A small segmentation model, trained from scratch.
Training: soap at rate 0.0024, 18400 steps, batches of 64, held-out accuracy 75%.
Data: trained on Sentinel-2 satellite tiles (TerraMesh), 72500 training examples.
Rows from block 4 of a small segmentation model, named by matrix and row number. Rows with one number within an expert belong to one neuron, the router's apart. Each number is 50 + 10 x the weight over its row's rms, rounded and kept within 0 to 99. All counts start at 0.
Before each expert's rows are labels from the 100 images, of 14976, where the router gives the expert most weight on average: "lies over" is the class under the peak. Only what is clearly more common there than usual is listed. The data: Sentinel-2 satellite tiles (TerraMesh).
# router: router (model.blocks.4.mlp.router.weight, 32x128, trained with AdamW), inputs 0-63
# up: expert up (model.blocks.4.mlp.up, 32x64x128), inputs 0-63
# down: expert down (model.blocks.4.mlp.down, 32x128x64, transposed), outputs 0-63

# expert 10
lies over: snow or ice
router.10:67 41 42 59 40 28 63 34 56 41 51 61 55 43 54 56 49 44 51 61 57 44 55 53 56 44 60 68 45 58 53 48 61 48 39 54 42 53 68 47 49 53 58 67 47 53 34 47 53 31 64 50 36 43 61 51 60 35 43 34 36 50 51 53
up.0:52 52 52 51 33 53 49 55 46 57 48 61 45 51 62 44 60 55 34 55 65 62 64 58 47 50 55 53 53 54 50 57 40 39 43 41 38 51 52 45 50 49 55 43 55 40 36 43 49 36 53 53 68 47 54 48 46 47 53 54 68 29 37 52
down.0:55 47 60 55 54 58 56 42 48 55 56 31 25 40 54 61 46 31 29 55 54 57 68 53 46 31 63 37 36 68 34 45 47 65 54 45 58 65 63 53 58 39 39 48 49 37 36 57 56 50 64 54 43 51 59 63 53 56 46 50 39 44 60 54
up.1:48 58 55 29 54 55 31 37 51 39 38 58 52 50 50 60 59 65 47 41 51 35 54 47 50 41 55 56 39 34 35 50 52 57 40 38 48 42 56 65 62 60 59 54 40 39 31 56 39 62 43 51 50 41 50 67 67 64 44 48 46 33 29 39
down.1:49 63 54 44 71 52 43 34 52 38 48 42 55 52 50 55 34 65 43 47 46 43 46 58 45 71 46 61 49 44 34 67 48 52 51 65 50 52 60 41 50 69 39 55 48 49 49 49 40 45 64 46 62 57 57 39 33 37 30 50 66 55 62 58
up.2:50 50 62 55 75 38 34 59 52 54 47 62 51 41 57 54 43 46 48 51 54 47 47 52 39 37 69 51 45 60 54 54 29 54 50 46 40 49 56 41 64 50 71 48 56 49 28 36 52 42 32 49 45 56 48 26 60 41 34 37 59 47 37 36
down.2:52 53 38 50 59 45 37 48 33 46 71 50 27 59 52 57 62 53 58 49 43 36 49 49 50 47 31 60 71 61 45 47 47 59 49 38 48 37 57 54 34 50 38 60 48 61 47 59 47 56 38 34 57 36 60 40 41 54 52 46 56 41 38 43
up.3:44 40 58 25 28 63 49 46 58 47 55 57 57 48 42 49 26 62 49 58 62 55 62 61 37 62 40 47 45 34 30 59 37 34 35 45 42 43 38 43 32 56 64 51 43 60 46 73 50 68 50 48 47 37 49 43 56 52 61 72 45 47 46 68
down.3:28 48 56 77 56 47 45 61 53 32 56 52 40 47 58 52 34 61 39 56 52 58 53 63 40 44 42 49 48 44 40 50 30 53 42 51 48 41 55 65 44 45 48 49 54 44 43 47 44 70 36 33 68 37 56 63 53 51 43 43 57 43 44 48
up.4:39 53 34 44 54 64 52 38 52 63 63 51 40 68 52 55 56 56 38 57 43 65 46 54 52 61 67 34 59 36 47 68 50 42 56 51 55 54 39 52 36 41 64 49 51 44 60 61 58 66 53 37 36 65 50 47 45 66 45 55 68 61 49 50
down.4:59 56 59 59 41 61 38 44 42 46 53 62 59 62 65 48 61 41 44 43 44 59 50 52 37 45 54 48 62 34 69 32 61 54 50 38 36 47 57 55 63 55 43 45 59 51 53 70 47 35 41 65 58 43 67 51 57 64 41 51 41 57 60 44
up.5:51 34 55 53 58 50 45 43 31 56 61 51 38 46 77 47 28 52 75 49 25 70 47 47 52 61 48 62 55 51 52 64 68 41 41 48 57 36 33 62 53 51 47 34 51 69 54 50 57 42 60 57 43 59 42 51 46 41 50 59 64 53 45 54
down.5:61 66 54 24 52 51 59 47 37 50 56 52 46 54 43 39 56 52 38 61 58 48 50 45 45 54 60 48 49 39 44 54 46 45 53 54 35 55 47 53 34 38 65 65 51 39 51 36 46 55 58 59 65 46 35 30 63 57 51 48 54 59 66 57
up.6:53 38 63 53 55 54 48 40 52 49 52 38 61 39 50 57 55 55 47 49 54 54 53 45 53 44 44 59 54 36 33 30 61 58 54 48 62 44 33 50 53 63 55 48 60 50 63 40 41 59 43 46 56 46 46 60 63 53 56 59 64 50 55 51
down.6:66 51 55 61 56 39 49 48 73 38 48 43 36 59 55 71 33 68 46 51 41 50 51 49 47 63 64 49 29 43 33 50 38 44 50 48 53 51 54 51 58 49 40 54 60 73 44 61 43 60 60 56 53 68 47 58 45 41 49 35 45 42 53 72
up.7:58 45 62 40 49 52 32 48 58 47 64 73 24 50 36 56 49 53 76 47 43 55 59 52 52 44 47 40 49 57 60 49 57 49 51 57 36 49 53 34 42 47 63 53 57 55 42 55 39 58 46 53 56 61 35 63 23 51 62 38 34 52 50 50
down.7:68 36 66 52 45 38 44 63 47 52 63 52 55 52 55 49 58 66 69 45 44 61 54 68 30 21 46 57 36 44 63 53 25 68 57 45 42 38 44 44 47 42 45 49 59 60 48 60 54 53 59 30 45 58 56 53 52 39 42 41 56 46 49 43
up.8:55 67 55 50 52 54 44 59 53 65 36 63 58 45 62 40 46 63 50 39 59 39 42 58 63 50 44 27 51 41 60 40 42 52 52 39 34 56 59 48 68 47 48 43 48 48 68 35 47 52 46 46 37 31 54 47 21 48 46 42 36 48 52 51
down.8:56 36 58 39 28 37 46 66 50 50 70 53 35 57 55 47 55 58 55 52 70 39 54 38 45 45 53 61 45 49 40 53 39 55 61 37 39 47 49 45 38 58 35 50 31 59 53 66 65 28 57 43 43 49 46 56 64 51 47 50 61 58 56 76
up.9:38 50 46 43 52 31 54 55 61 58 38 62 30 58 53 46 57 42 40 32 62 38 42 45 57 33 58 43 39 40 50 60 43 50 46 68 54 45 50 62 39 64 57 54 43 63 41 58 59 47 52 42 47 53 49 59 56 33 57 42 42 52 34 64
down.9:54 39 74 49 47 43 38 47 48 60 46 60 50 49 41 57 55 56 41 31 48 59 51 46 63 71 39 52 56 51 49 48 33 52 43 31 39 54 52 56 53 39 58 52 54 32 40 55 66 55 46 57 34 52 56 52 58 38 49 61 44 57 57 47
up.10:43 42 25 64 46 44 48 64 50 55 52 45 33 47 34 45 43 16 55 50 50 46 35 46 63 38 58 63 52 41 49 42 69 66 49 59 58 63 48 52 37 51 55 32 53 59 66 62 65 36 30 54 54 69 59 56 51 40 43 47 49 43 54 53
down.10:57 59 55 44 32 51 40 48 40 60 53 54 50 42 47 46 43 42 46 52 58 65 48 40 55 66 51 62 67 70 67 59 37 43 47 52 60 43 38 44 64 51 56 37 45 40 65 51 55 42 39 53 38 49 53 37 45 39 59 59 63 46 60 60
up.11:51 68 54 60 48 52 36 57 60 25 47 55 46 38 46 45 50 53 38 23 47 40 26 68 47 54 47 27 40 63 48 30 38 36 38 36 59 56 55 37 44 43 50 54 58 44 43 68 51 48 41 48 54 53 44 50 49 46 56 25 61 61 58 23
down.11:43 62 53 56 51 59 59 50 27 47 57 55 45 36 45 53 54 51 54 52 56 54 55 42 57 57 55 49 76 59 58 68 56 56 49 53 62 31 42 59 50 49 50 44 59 38 42 63 49 64 60 35 56 62 60 47 61 41 64 70 50 50 45 63

# expert 12
lies over: water
router.12:56 45 46 53 45 43 36 54 38 61 37 35 52 69 56 40 66 46 51 52 43 56 60 50 38 44 57 51 48 53 42 68 51 43 57 57 68 47 60 38 40 58 43 47 47 43 62 55 32 56 23 47 64 49 79 65 59 69 47 54 59 36 44 30
up.0:53 54 49 49 31 51 68 52 57 52 34 53 41 35 65 59 41 52 65 30 55 39 65 74 48 55 63 37 62 54 65 47 46 53 69 58 65 56 47 60 60 46 32 43 51 41 57 65 42 58 51 66 34 52 29 42 42 52 37 48 67 47 42 37
down.0:23 57 65 53 53 60 63 35 51 45 62 41 35 52 51 48 51 62 55 57 37 72 45 53 31 53 44 42 63 65 48 51 45 56 47 43 51 56 62 53 35 23 57 54 57 59 73 50 59 36 50 42 51 51 48 60 42 41 41 47 45 61 55 62
up.1:64 51 36 53 55 52 46 58 46 30 47 58 43 65 37 39 40 54 63 76 52 50 62 15 33 43 33 58 55 51 45 58 60 45 45 54 59 62 35 42 53 69 41 56 53 39 45 58 40 57 32 49 46 53 52 53 47 53 40 49 41 55 44 30
down.1:49 61 55 44 27 52 36 47 51 47 50 43 43 46 52 63 47 29 61 36 64 39 55 52 69 61 38 41 47 45 49 39 58 38 67 60 69 60 54 47 39 49 45 39 43 57 52 46 37 53 48 73 41 53 39 42 39 54 44 45 51 40 52 63
up.2:67 41 34 69 34 43 54 52 40 38 46 40 48 61 47 59 42 40 54 51 54 42 33 66 44 66 36 42 49 48 43 46 38 75 56 59 49 46 49 49 64 42 63 29 52 35 61 44 37 52 50 29 53 46 60 35 44 61 74 53 42 60 52 65
down.2:63 60 48 53 44 40 50 40 55 48 33 44 40 57 44 40 28 42 46 31 38 54 54 64 46 59 47 53 50 49 59 69 55 50 65 45 43 65 48 31 70 66 40 41 39 61 55 58 54 42 55 52 45 39 45 26 46 70 41 46 65 46 46 55
up.3:34 52 31 44 50 59 53 49 41 68 55 56 49 59 48 58 53 53 54 59 38 50 37 66 54 48 74 41 56 54 43 29 56 42 52 49 43 60 65 41 31 45 55 44 51 41 38 48 40 59 18 44 68 36 74 59 36 63 47 42 52 53 38 61
down.3:60 45 74 49 80 43 42 57 55 47 42 50 27 51 58 44 46 41 49 60 40 49 57 36 49 76 60 41 37 50 40 51 41 45 46 48 49 48 56 45 47 56 65 45 46 42 52 57 55 63 42 36 75 43 39 42 48 47 53 48 59 60 46 55
up.4:33 70 57 38 63 59 39 45 55 35 40 75 50 60 49 25 58 41 56 46 61 48 53 42 52 40 35 40 59 37 47 45 61 44 27 31 49 51 53 46 55 32 44 46 55 57 47 43 30 46 59 60 42 58 40 47 48 61 55 58 67 57 38 42
down.4:44 44 44 54 51 46 45 58 37 50 45 48 47 50 57 63 46 43 54 42 66 44 43 46 50 52 43 55 57 34 48 60 60 51 55 56 49 50 44 36 46 51 41 52 39 41 56 29 42 60 63 62 59 47 43 55 41 42 53 44 45 45 46 65
up.5:50 44 44 66 37 52 44 52 56 42 44 60 45 52 52 60 59 64 46 66 47 44 46 34 41 33 45 65 52 30 65 54 46 49 66 61 55 54 53 56 42 41 59 45 57 36 61 68 66 70 68 35 41 46 39 44 38 63 50 47 56 51 51 51
down.5:49 49 51 62 58 44 51 40 30 41 44 46 46 41 43 58 47 51 54 57 36 67 53 40 56 51 28 39 69 55 39 42 47 57 45 37 74 43 49 52 61 71 63 48 50 58 35 67 52 48 35 59 64 48 29 64 62 63 51 43 51 50 37 60
up.6:57 54 35 50 36 58 38 51 48 49 44 46 47 50 40 55 50 38 44 41 60 44 59 51 45 49 55 61 41 41 44 26 54 63 66 53 75 63 66 43 62 56 50 42 50 50 53 44 42 54 23 39 51 43 46 47 53 59 22 47 59 58 37 55
down.6:48 59 74 42 60 36 53 40 41 61 43 46 49 51 41 68 53 72 49 37 38 53 49 42 58 52 44 50 55 52 35 55 56 46 30 47 60 48 44 55 50 47 53 34 38 61 68 74 50 45 58 57 54 60 53 43 46 55 34 37 63 42 56 46
up.7:49 77 63 47 50 48 52 49 55 49 47 61 41 50 41 18 48 55 48 43 70 39 48 72 49 48 49 45 37 60 42 49 45 59 56 50 42 38 43 55 55 57 47 53 57 57 54 56 56 49 53 51 65 45 37 44 47 56 50 64 50 49 48 57
down.7:41 44 43 35 43 47 47 50 51 61 47 53 56 43 62 52 59 49 49 29 42 43 53 55 61 29 40 59 55 54 42 48 54 65 60 37 31 53 59 61 57 37 47 25 42 45 62 60 25 30 55 50 35 52 54 55 50 52 62 73 42 40 61 57
up.8:56 48 46 57 36 51 57 54 45 33 45 50 47 48 56 49 58 29 53 67 54 45 50 35 53 39 53 51 36 42 57 44 62 42 54 42 47 64 59 40 34 64 39 54 36 69 55 49 51 32 46 45 57 54 41 67 36 61 52 52 52 39 39 50
down.8:54 60 39 47 59 38 37 51 48 51 33 52 35 44 60 45 46 54 41 32 58 43 65 56 38 34 49 33 52 59 47 48 54 71 45 57 58 43 56 38 64 27 52 43 49 40 37 46 54 53 53 31 56 47 53 56 53 48 53 56 60 67 62 62
up.9:60 58 50 65 49 55 48 45 42 54 58 63 39 58 65 56 44 55 47 43 55 58 50 40 52 46 52 50 43 35 60 45 49 52 39 41 63 37 46 38 48 42 35 69 58 52 53 49 62 39 44 49 53 63 35 53 44 52 61 41 52 57 48 30
down.9:49 42 46 53 56 51 69 40 57 55 64 68 52 44 38 42 54 56 52 69 37 57 48 52 46 46 56 50 54 51 43 40 58 49 67 50 57 63 73 54 66 46 43 46 46 60 45 47 37 55 67 56 51 68 59 55 47 57 50 63 22 41 53 43
up.10:45 52 46 56 42 34 48 50 61 41 55 60 49 61 30 49 46 43 50 40 48 29 44 47 56 30 24 49 44 60 46 42 51 47 54 36 50 48 54 52 45 48 65 59 52 44 56 52 68 37 46 50 61 70 63 53 57 33 60 60 47 53 31 62
down.10:59 49 52 55 60 47 46 44 55 55 28 50 64 34 55 58 56 61 47 27 78 51 39 58 49 50 31 52 37 51 50 44 55 58 76 41 19 50 51 42 35 61 52 33 40 46 46 35 56 47 51 61 33 39 48 59 56 43 52 36 41 48 50 54
up.11:39 71 62 63 55 50 50 47 63 57 48 63 59 46 53 42 49 47 55 43 50 38 49 59 69 56 62 21 42 42 43 51 55 34 56 46 52 59 41 64 56 67 71 56 50 50 44 59 52 47 62 45 45 59 45 50 44 28 71 40 34 73 38 50
down.11:52 45 51 24 47 44 44 73 49 48 54 41 57 61 65 52 56 39 42 59 62 62 54 47 54 42 55 53 31 67 49 45 52 49 34 51 59 71 73 36 55 59 52 52 56 47 53 51 63 48 57 36 57 60 72 55 43 56 46 35 38 53 50 60

# expert 14
lies over: water
router.14:52 61 34 63 34 48 57 51 50 43 58 57 64 37 52 54 60 45 33 54 62 33 43 49 46 39 49 54 58 50 40 53 59 52 56 57 69 57 42 48 54 39 44 43 52 57 69 72 35 56 46 59 44 36 45 62 49 40 37 60 49 44 52 57
up.0:48 62 64 69 49 46 48 42 32 38 60 28 61 60 46 39 55 47 28 42 56 51 50 56 68 44 42 57 43 53 37 45 54 59 32 34 52 42 59 50 50 40 49 49 44 42 44 72 45 57 54 56 37 52 53 50 56 46 50 55 59 51 78 47
down.0:35 49 44 50 56 57 45 49 52 47 27 61 54 46 58 50 51 58 63 31 61 34 37 37 51 56 35 47 46 54 51 69 29 65 51 61 57 45 45 64 37 47 52 56 48 37 58 33 49 41 56 53 43 48 69 65 52 47 61 36 49 56 43 72
up.1:51 61 57 61 59 52 35 49 60 37 39 50 49 45 49 60 51 37 59 30 40 38 59 38 54 38 49 53 47 41 46 53 61 40 50 47 63 46 55 61 34 41 63 47 38 75 31 62 45 60 44 39 45 67 52 52 45 70 53 56 41 54 51 39
down.1:61 56 51 54 48 44 50 54 55 49 52 37 48 56 43 45 49 33 53 60 57 33 52 35 55 49 69 72 34 47 35 71 49 45 63 55 38 49 55 58 53 66 48 43 64 61 52 62 43 44 60 52 52 23 46 59 43 55 47 46 43 45 55 45
up.2:57 53 64 47 58 71 52 51 61 46 52 60 52 49 64 57 36 54 77 48 40 25 60 58 61 44 54 43 55 45 65 46 60 45 48 48 55 36 51 54 28 50 60 55 45 60 71 50 31 50 55 44 56 54 50 67 34 44 72 33 36 63 52 43
down.2:33 65 50 49 34 49 53 55 52 49 54 55 64 39 43 57 49 53 51 47 42 48 44 48 71 55 44 35 45 40 54 50 59 55 50 46 45 42 44 62 46 57 57 42 50 63 75 31 69 41 40 44 45 68 54 50 58 50 55 39 60 72 35 77
up.3:46 45 34 33 58 34 50 48 51 51 43 51 36 56 52 51 60 43 41 46 49 50 59 47 59 37 30 45 58 77 59 46 38 30 46 44 52 83 54 63 40 55 39 44 44 56 36 51 41 37 40 51 47 58 72 45 51 46 39 55 47 44 60 53
down.3:54 50 46 43 65 58 48 47 35 42 54 62 50 60 31 45 44 49 63 46 49 56 55 36 40 39 50 59 42 51 35 37 47 55 50 53 31 18 65 34 61 61 42 59 52 64 37 44 48 44 38 47 34 55 51 53 57 50 24 38 53 39 30 45
up.4:62 50 53 72 55 33 69 54 52 40 34 46 35 48 61 45 43 28 37 47 45 45 49 59 50 52 58 59 44 48 30 60 58 60 44 55 61 64 62 45 52 39 54 47 48 35 41 58 69 44 69 65 53 61 24 50 46 41 55 66 58 73 59 61
down.4:46 51 52 45 55 58 46 37 40 57 43 40 56 42 46 61 38 59 48 54 43 48 37 65 48 54 53 47 60 50 62 49 75 49 57 47 32 49 44 60 45 49 56 58 43 51 42 64 54 61 21 37 65 50 49 68 44 58 47 35 55 42 43 36
up.5:47 62 48 51 58 55 67 35 51 38 55 44 62 43 32 52 37 59 57 48 45 48 58 67 58 32 54 41 45 30 61 35 47 47 50 57 46 56 34 57 59 43 64 43 51 74 51 41 55 50 45 42 45 50 48 53 50 34 41 61 62 61 38 44
down.5:71 39 43 55 54 54 44 49 57 45 56 65 39 47 45 50 49 54 45 55 58 57 55 33 44 67 64 56 31 76 33 63 61 57 35 52 48 49 44 48 58 59 46 54 42 32 58 52 52 58 62 55 48 38 51 48 44 57 37 52 41 60 45 46
up.6:42 41 45 47 58 32 54 54 51 44 60 63 45 41 40 40 44 61 58 32 49 61 45 56 42 55 58 64 54 39 62 46 61 40 63 57 57 68 43 57 63 49 51 59 35 47 52 34 41 52 54 56 49 55 44 48 45 72 39 46 58 52 56 49
down.6:65 39 49 51 63 46 47 33 58 63 65 51 39 67 60 67 49 56 42 56 53 45 55 51 47 51 50 54 54 42 37 44 56 59 67 57 35 35 49 36 55 47 50 43 44 35 49 53 55 58 42 41 57 47 56 38 48 64 49 47 58 41 49 45
up.7:60 46 61 60 57 63 31 54 49 66 36 73 59 38 69 38 41 53 53 71 36 51 51 48 50 48 39 43 43 34 45 72 46 45 47 30 55 41 61 67 54 49 57 42 47 57 37 55 46 37 47 62 31 44 48 42 45 60 55 53 65 59 40 48
down.7:37 56 57 50 41 57 68 47 60 29 63 57 43 45 46 50 43 48 67 35 58 48 63 35 63 50 48 48 62 50 37 53 52 37 50 44 69 36 46 54 49 69 46 55 56 47 36 51 58 53 45 59 45 53 61 72 37 65 67 53 43 39 58 52
up.8:46 48 39 20 56 67 68 70 52 28 57 51 66 42 29 45 45 57 42 48 70 52 42 61 50 57 45 42 56 49 51 50 62 54 38 63 43 61 38 43 60 50 63 38 36 56 39 51 58 67 34 29 60 36 47 45 44 51 60 51 34 56 57 40
down.8:53 53 49 71 61 34 56 43 47 41 60 66 42 42 48 58 60 55 53 50 66 43 64 53 44 51 67 39 46 42 49 52 49 50 49 54 57 39 37 48 62 60 45 52 69 51 54 44 53 74 38 53 49 71 61 36 52 58 55 37 37 51 60 49
up.9:47 59 54 62 46 31 37 26 44 58 49 58 42 35 47 20 56 52 41 46 61 41 43 71 45 52 41 46 50 52 48 50 55 50 39 43 41 63 62 44 47 56 44 48 42 28 32 46 36 42 26 52 53 42 57 47 54 31 64 63 59 61 35 52
down.9:20 50 34 49 46 34 44 51 64 57 52 40 48 51 47 41 49 42 56 36 48 43 53 52 54 58 45 42 49 44 45 47 57 40 29 27 34 52 68 49 55 48 39 49 53 41 38 42 54 63 48 54 36 64 47 56 56 59 48 48 46 48 52 72
up.10:47 57 33 55 51 63 49 68 47 58 43 51 46 58 51 57 67 54 49 71 35 66 40 45 52 61 50 70 37 45 46 41 41 64 65 36 59 63 53 42 46 59 49 39 46 61 66 72 48 54 50 23 66 49 65 65 40 46 68 54 39 36 45 52
down.10:63 60 61 39 46 56 60 51 50 45 61 51 37 51 56 40 51 48 38 63 56 54 53 40 51 57 59 45 67 70 51 50 34 57 54 63 57 36 53 54 69 56 56 45 49 46 47 44 37 44 51 63 42 50 44 32 48 38 61 65 50 63 37 41
up.11:60 52 45 53 46 52 59 57 40 58 49 43 42 49 50 48 46 47 45 63 49 68 33 51 38 52 40 40 43 52 59 68 51 44 45 56 50 36 46 49 41 53 58 51 52 46 52 38 50 56 36 56 23 43 60 46 47 46 44 76 55 60 53 32
down.11:49 65 33 50 47 34 45 63 59 53 41 65 77 41 62 59 54 47 36 59 44 64 59 52 50 63 41 37 52 50 32 50 49 42 44 44 38 45 49 57 53 47 42 59 52 52 33 56 43 32 60 61 32 41 68 47 40 28 58 53 60 59 43 43

# expert 22
lies over: crops; rangeland
router.22:28 49 56 39 54 55 57 29 62 53 62 43 64 46 45 49 43 55 33 50 62 59 59 66 40 46 54 69 65 58 55 34 46 58 44 58 43 53 53 61 59 53 34 40 50 42 46 55 63 60 61 61 35 66 47 41 47 48 49 43 47 30 66 46
up.0:47 43 37 54 39 36 52 41 44 53 54 54 42 43 40 45 41 59 37 36 57 56 67 56 52 45 48 66 59 40 59 44 37 52 49 53 51 61 68 16 62 34 40 32 60 55 27 60 53 67 39 66 37 38 53 63 48 57 39 58 36 37 42 59
down.0:48 42 64 61 53 60 44 41 44 50 54 52 49 55 42 57 52 46 38 55 50 58 56 53 67 59 50 57 65 65 54 58 57 46 36 48 75 63 37 52 48 66 43 54 56 25 56 50 42 37 46 50 54 37 38 46 54 39 45 49 64 69 38 28
up.1:45 54 45 47 42 55 57 64 57 44 34 62 61 46 63 37 63 52 38 31 46 65 42 28 50 46 41 41 48 53 52 52 55 60 58 62 42 39 60 32 82 46 34 49 39 35 55 67 61 44 57 44 40 56 54 50 54 55 54 56 59 55 62 66
down.1:26 57 37 62 49 51 54 36 51 42 43 55 42 38 47 54 16 35 40 45 46 37 41 58 32 51 41 43 55 51 62 55 49 46 41 56 36 49 47 42 38 59 47 45 48 50 54 42 37 52 51 34 71 52 82 69 44 49 55 49 47 44 35 55
up.2:38 50 41 68 62 44 50 30 34 56 41 52 66 30 56 65 61 52 34 54 41 57 49 67 41 36 63 44 65 51 55 53 42 62 37 56 61 60 50 62 43 53 62 50 58 57 55 54 27 58 51 50 57 35 55 40 44 49 36 53 56 57 48 51
down.2:59 49 53 66 50 38 50 49 47 58 53 31 46 43 41 55 53 47 60 28 36 55 54 70 40 45 54 56 50 47 44 52 47 52 59 59 58 52 34 57 43 50 33 38 61 35 52 39 46 55 52 54 66 40 65 47 56 66 48 38 31 51 41 37
up.3:66 54 51 60 56 42 73 65 55 64 59 65 54 53 50 60 51 55 48 55 65 53 56 43 44 48 50 44 36 57 49 64 69 54 58 56 47 34 51 40 55 47 37 54 59 49 45 47 62 54 54 49 31 52 65 51 54 55 51 48 38 65 40 41
down.3:62 65 67 42 46 55 48 55 55 47 34 46 54 47 57 50 46 52 51 54 50 67 56 34 28 57 42 49 35 49 36 35 45 44 47 34 40 48 63 55 44 29 62 41 51 62 62 45 41 37 57 59 46 33 35 54 63 65 45 49 50 32 63 70
up.4:45 30 49 39 61 59 42 52 85 55 51 46 39 56 50 55 61 57 61 64 40 60 52 56 48 39 53 49 53 41 48 47 51 53 50 59 55 70 51 48 57 47 51 40 46 35 52 61 47 56 41 55 52 46 44 35 49 58 40 46 39 36 53 55
down.4:59 51 48 47 39 49 56 53 50 46 64 42 41 38 45 37 41 52 51 40 46 50 63 65 52 48 43 46 41 76 70 44 44 38 63 38 62 46 60 48 38 40 51 70 53 59 34 46 51 47 57 67 44 35 65 27 49 51 61 40 78 62 43 53
up.5:47 52 40 37 35 39 54 46 66 61 56 49 50 42 69 60 30 48 58 55 49 41 43 36 56 64 53 43 70 39 60 49 47 39 54 74 32 47 35 46 58 53 50 42 30 56 46 48 56 54 57 62 49 56 41 52 37 60 57 47 51 50 38 48
down.5:73 58 43 50 51 32 51 61 36 50 48 45 69 41 35 53 56 63 40 49 42 55 45 39 54 43 49 53 44 40 67 46 38 43 73 37 63 48 51 43 43 49 47 68 49 46 50 53 44 45 56 57 69 49 63 49 47 52 41 26 51 45 62 51
up.6:34 43 61 54 62 51 46 38 52 50 58 45 60 59 40 57 52 39 47 25 41 54 42 58 60 35 54 55 42 45 60 49 44 37 72 50 40 49 59 57 46 46 41 38 48 66 49 69 45 50 39 38 51 55 45 53 71 51 38 40 27 39 60 38
down.6:57 71 46 56 61 42 58 37 38 57 36 43 68 42 50 45 50 40 50 40 36 50 61 44 33 38 66 41 51 42 42 51 53 60 34 34 40 54 45 51 69 49 43 53 35 46 39 33 42 60 41 44 47 59 66 47 43 56 61 73 76 56 52 60
up.7:50 50 49 47 52 54 53 53 60 45 79 52 49 54 24 36 54 38 59 71 36 45 51 38 52 57 37 41 52 55 46 41 32 52 53 66 40 51 58 57 54 51 35 35 63 57 54 31 53 51 46 69 58 66 51 53 56 43 67 40 51 52 38 48
down.7:61 58 37 44 39 50 58 47 48 44 43 62 42 64 53 50 55 59 44 60 63 43 39 20 47 69 58 55 51 56 68 45 72 47 64 43 54 49 73 46 43 50 51 41 59 45 57 54 41 55 53 54 48 61 64 56 43 47 42 44 44 52 58 40
up.8:56 40 43 23 30 45 62 53 55 58 38 48 57 57 53 52 40 50 64 34 51 47 34 52 56 56 44 52 67 59 41 46 43 56 46 60 34 47 47 53 53 41 62 47 50 62 60 45 71 36 59 45 47 53 69 38 45 46 37 41 45 51 35 49
down.8:56 47 24 67 43 66 44 38 55 55 56 49 40 45 66 37 35 46 54 56 62 52 54 53 23 56 47 40 35 36 51 59 46 55 44 51 46 53 48 55 39 37 44 43 46 62 58 52 51 57 32 56 69 40 52 50 56 59 49 65 78 44 63 54
up.9:65 51 62 41 34 52 59 71 58 52 41 47 45 50 39 56 45 29 65 29 54 48 60 37 55 44 48 50 58 48 40 45 49 43 43 38 54 49 47 55 53 49 58 41 50 43 48 39 44 63 59 49 61 52 46 58 38 47 53 44 35 59 45 33
down.9:61 66 28 44 49 42 54 42 46 45 53 64 30 48 49 51 46 50 39 37 63 57 51 56 69 69 24 40 53 55 52 46 58 51 62 52 47 54 58 43 59 52 41 49 36 52 53 50 62 50 32 39 43 40 44 64 61 57 64 48 50 28 30 59
up.10:54 48 43 38 51 63 40 61 43 37 55 59 51 68 41 43 58 51 71 50 61 45 57 47 67 25 43 37 43 30 50 41 52 69 59 26 55 58 34 33 34 33 56 50 43 60 45 35 44 42 31 56 58 43 39 51 50 56 55 53 49 51 52 52
down.10:54 52 66 67 53 52 48 45 54 48 43 52 51 45 44 49 52 52 54 57 57 48 46 38 59 53 59 50 59 37 55 46 67 50 42 52 47 49 55 51 57 48 38 59 59 37 37 57 58 38 69 50 40 56 41 39 46 46 63 37 56 51 54 39
up.11:43 65 52 70 62 55 45 32 47 42 47 44 53 42 53 25 46 45 45 46 69 52 36 56 61 38 59 67 48 46 55 47 64 69 54 66 53 40 50 58 46 38 38 43 55 50 34 51 36 48 45 31 39 62 44 35 54 50 64 39 50 37 75 49
down.11:30 36 56 74 44 56 55 46 51 36 48 67 39 41 41 55 46 37 70 40 55 39 51 34 53 37 52 57 46 54 40 66 55 62 42 43 65 41 45 56 55 62 44 51 52 40 64 34 47 50 50 50 49 53 37 53 43 51 65 62 45 51 41 54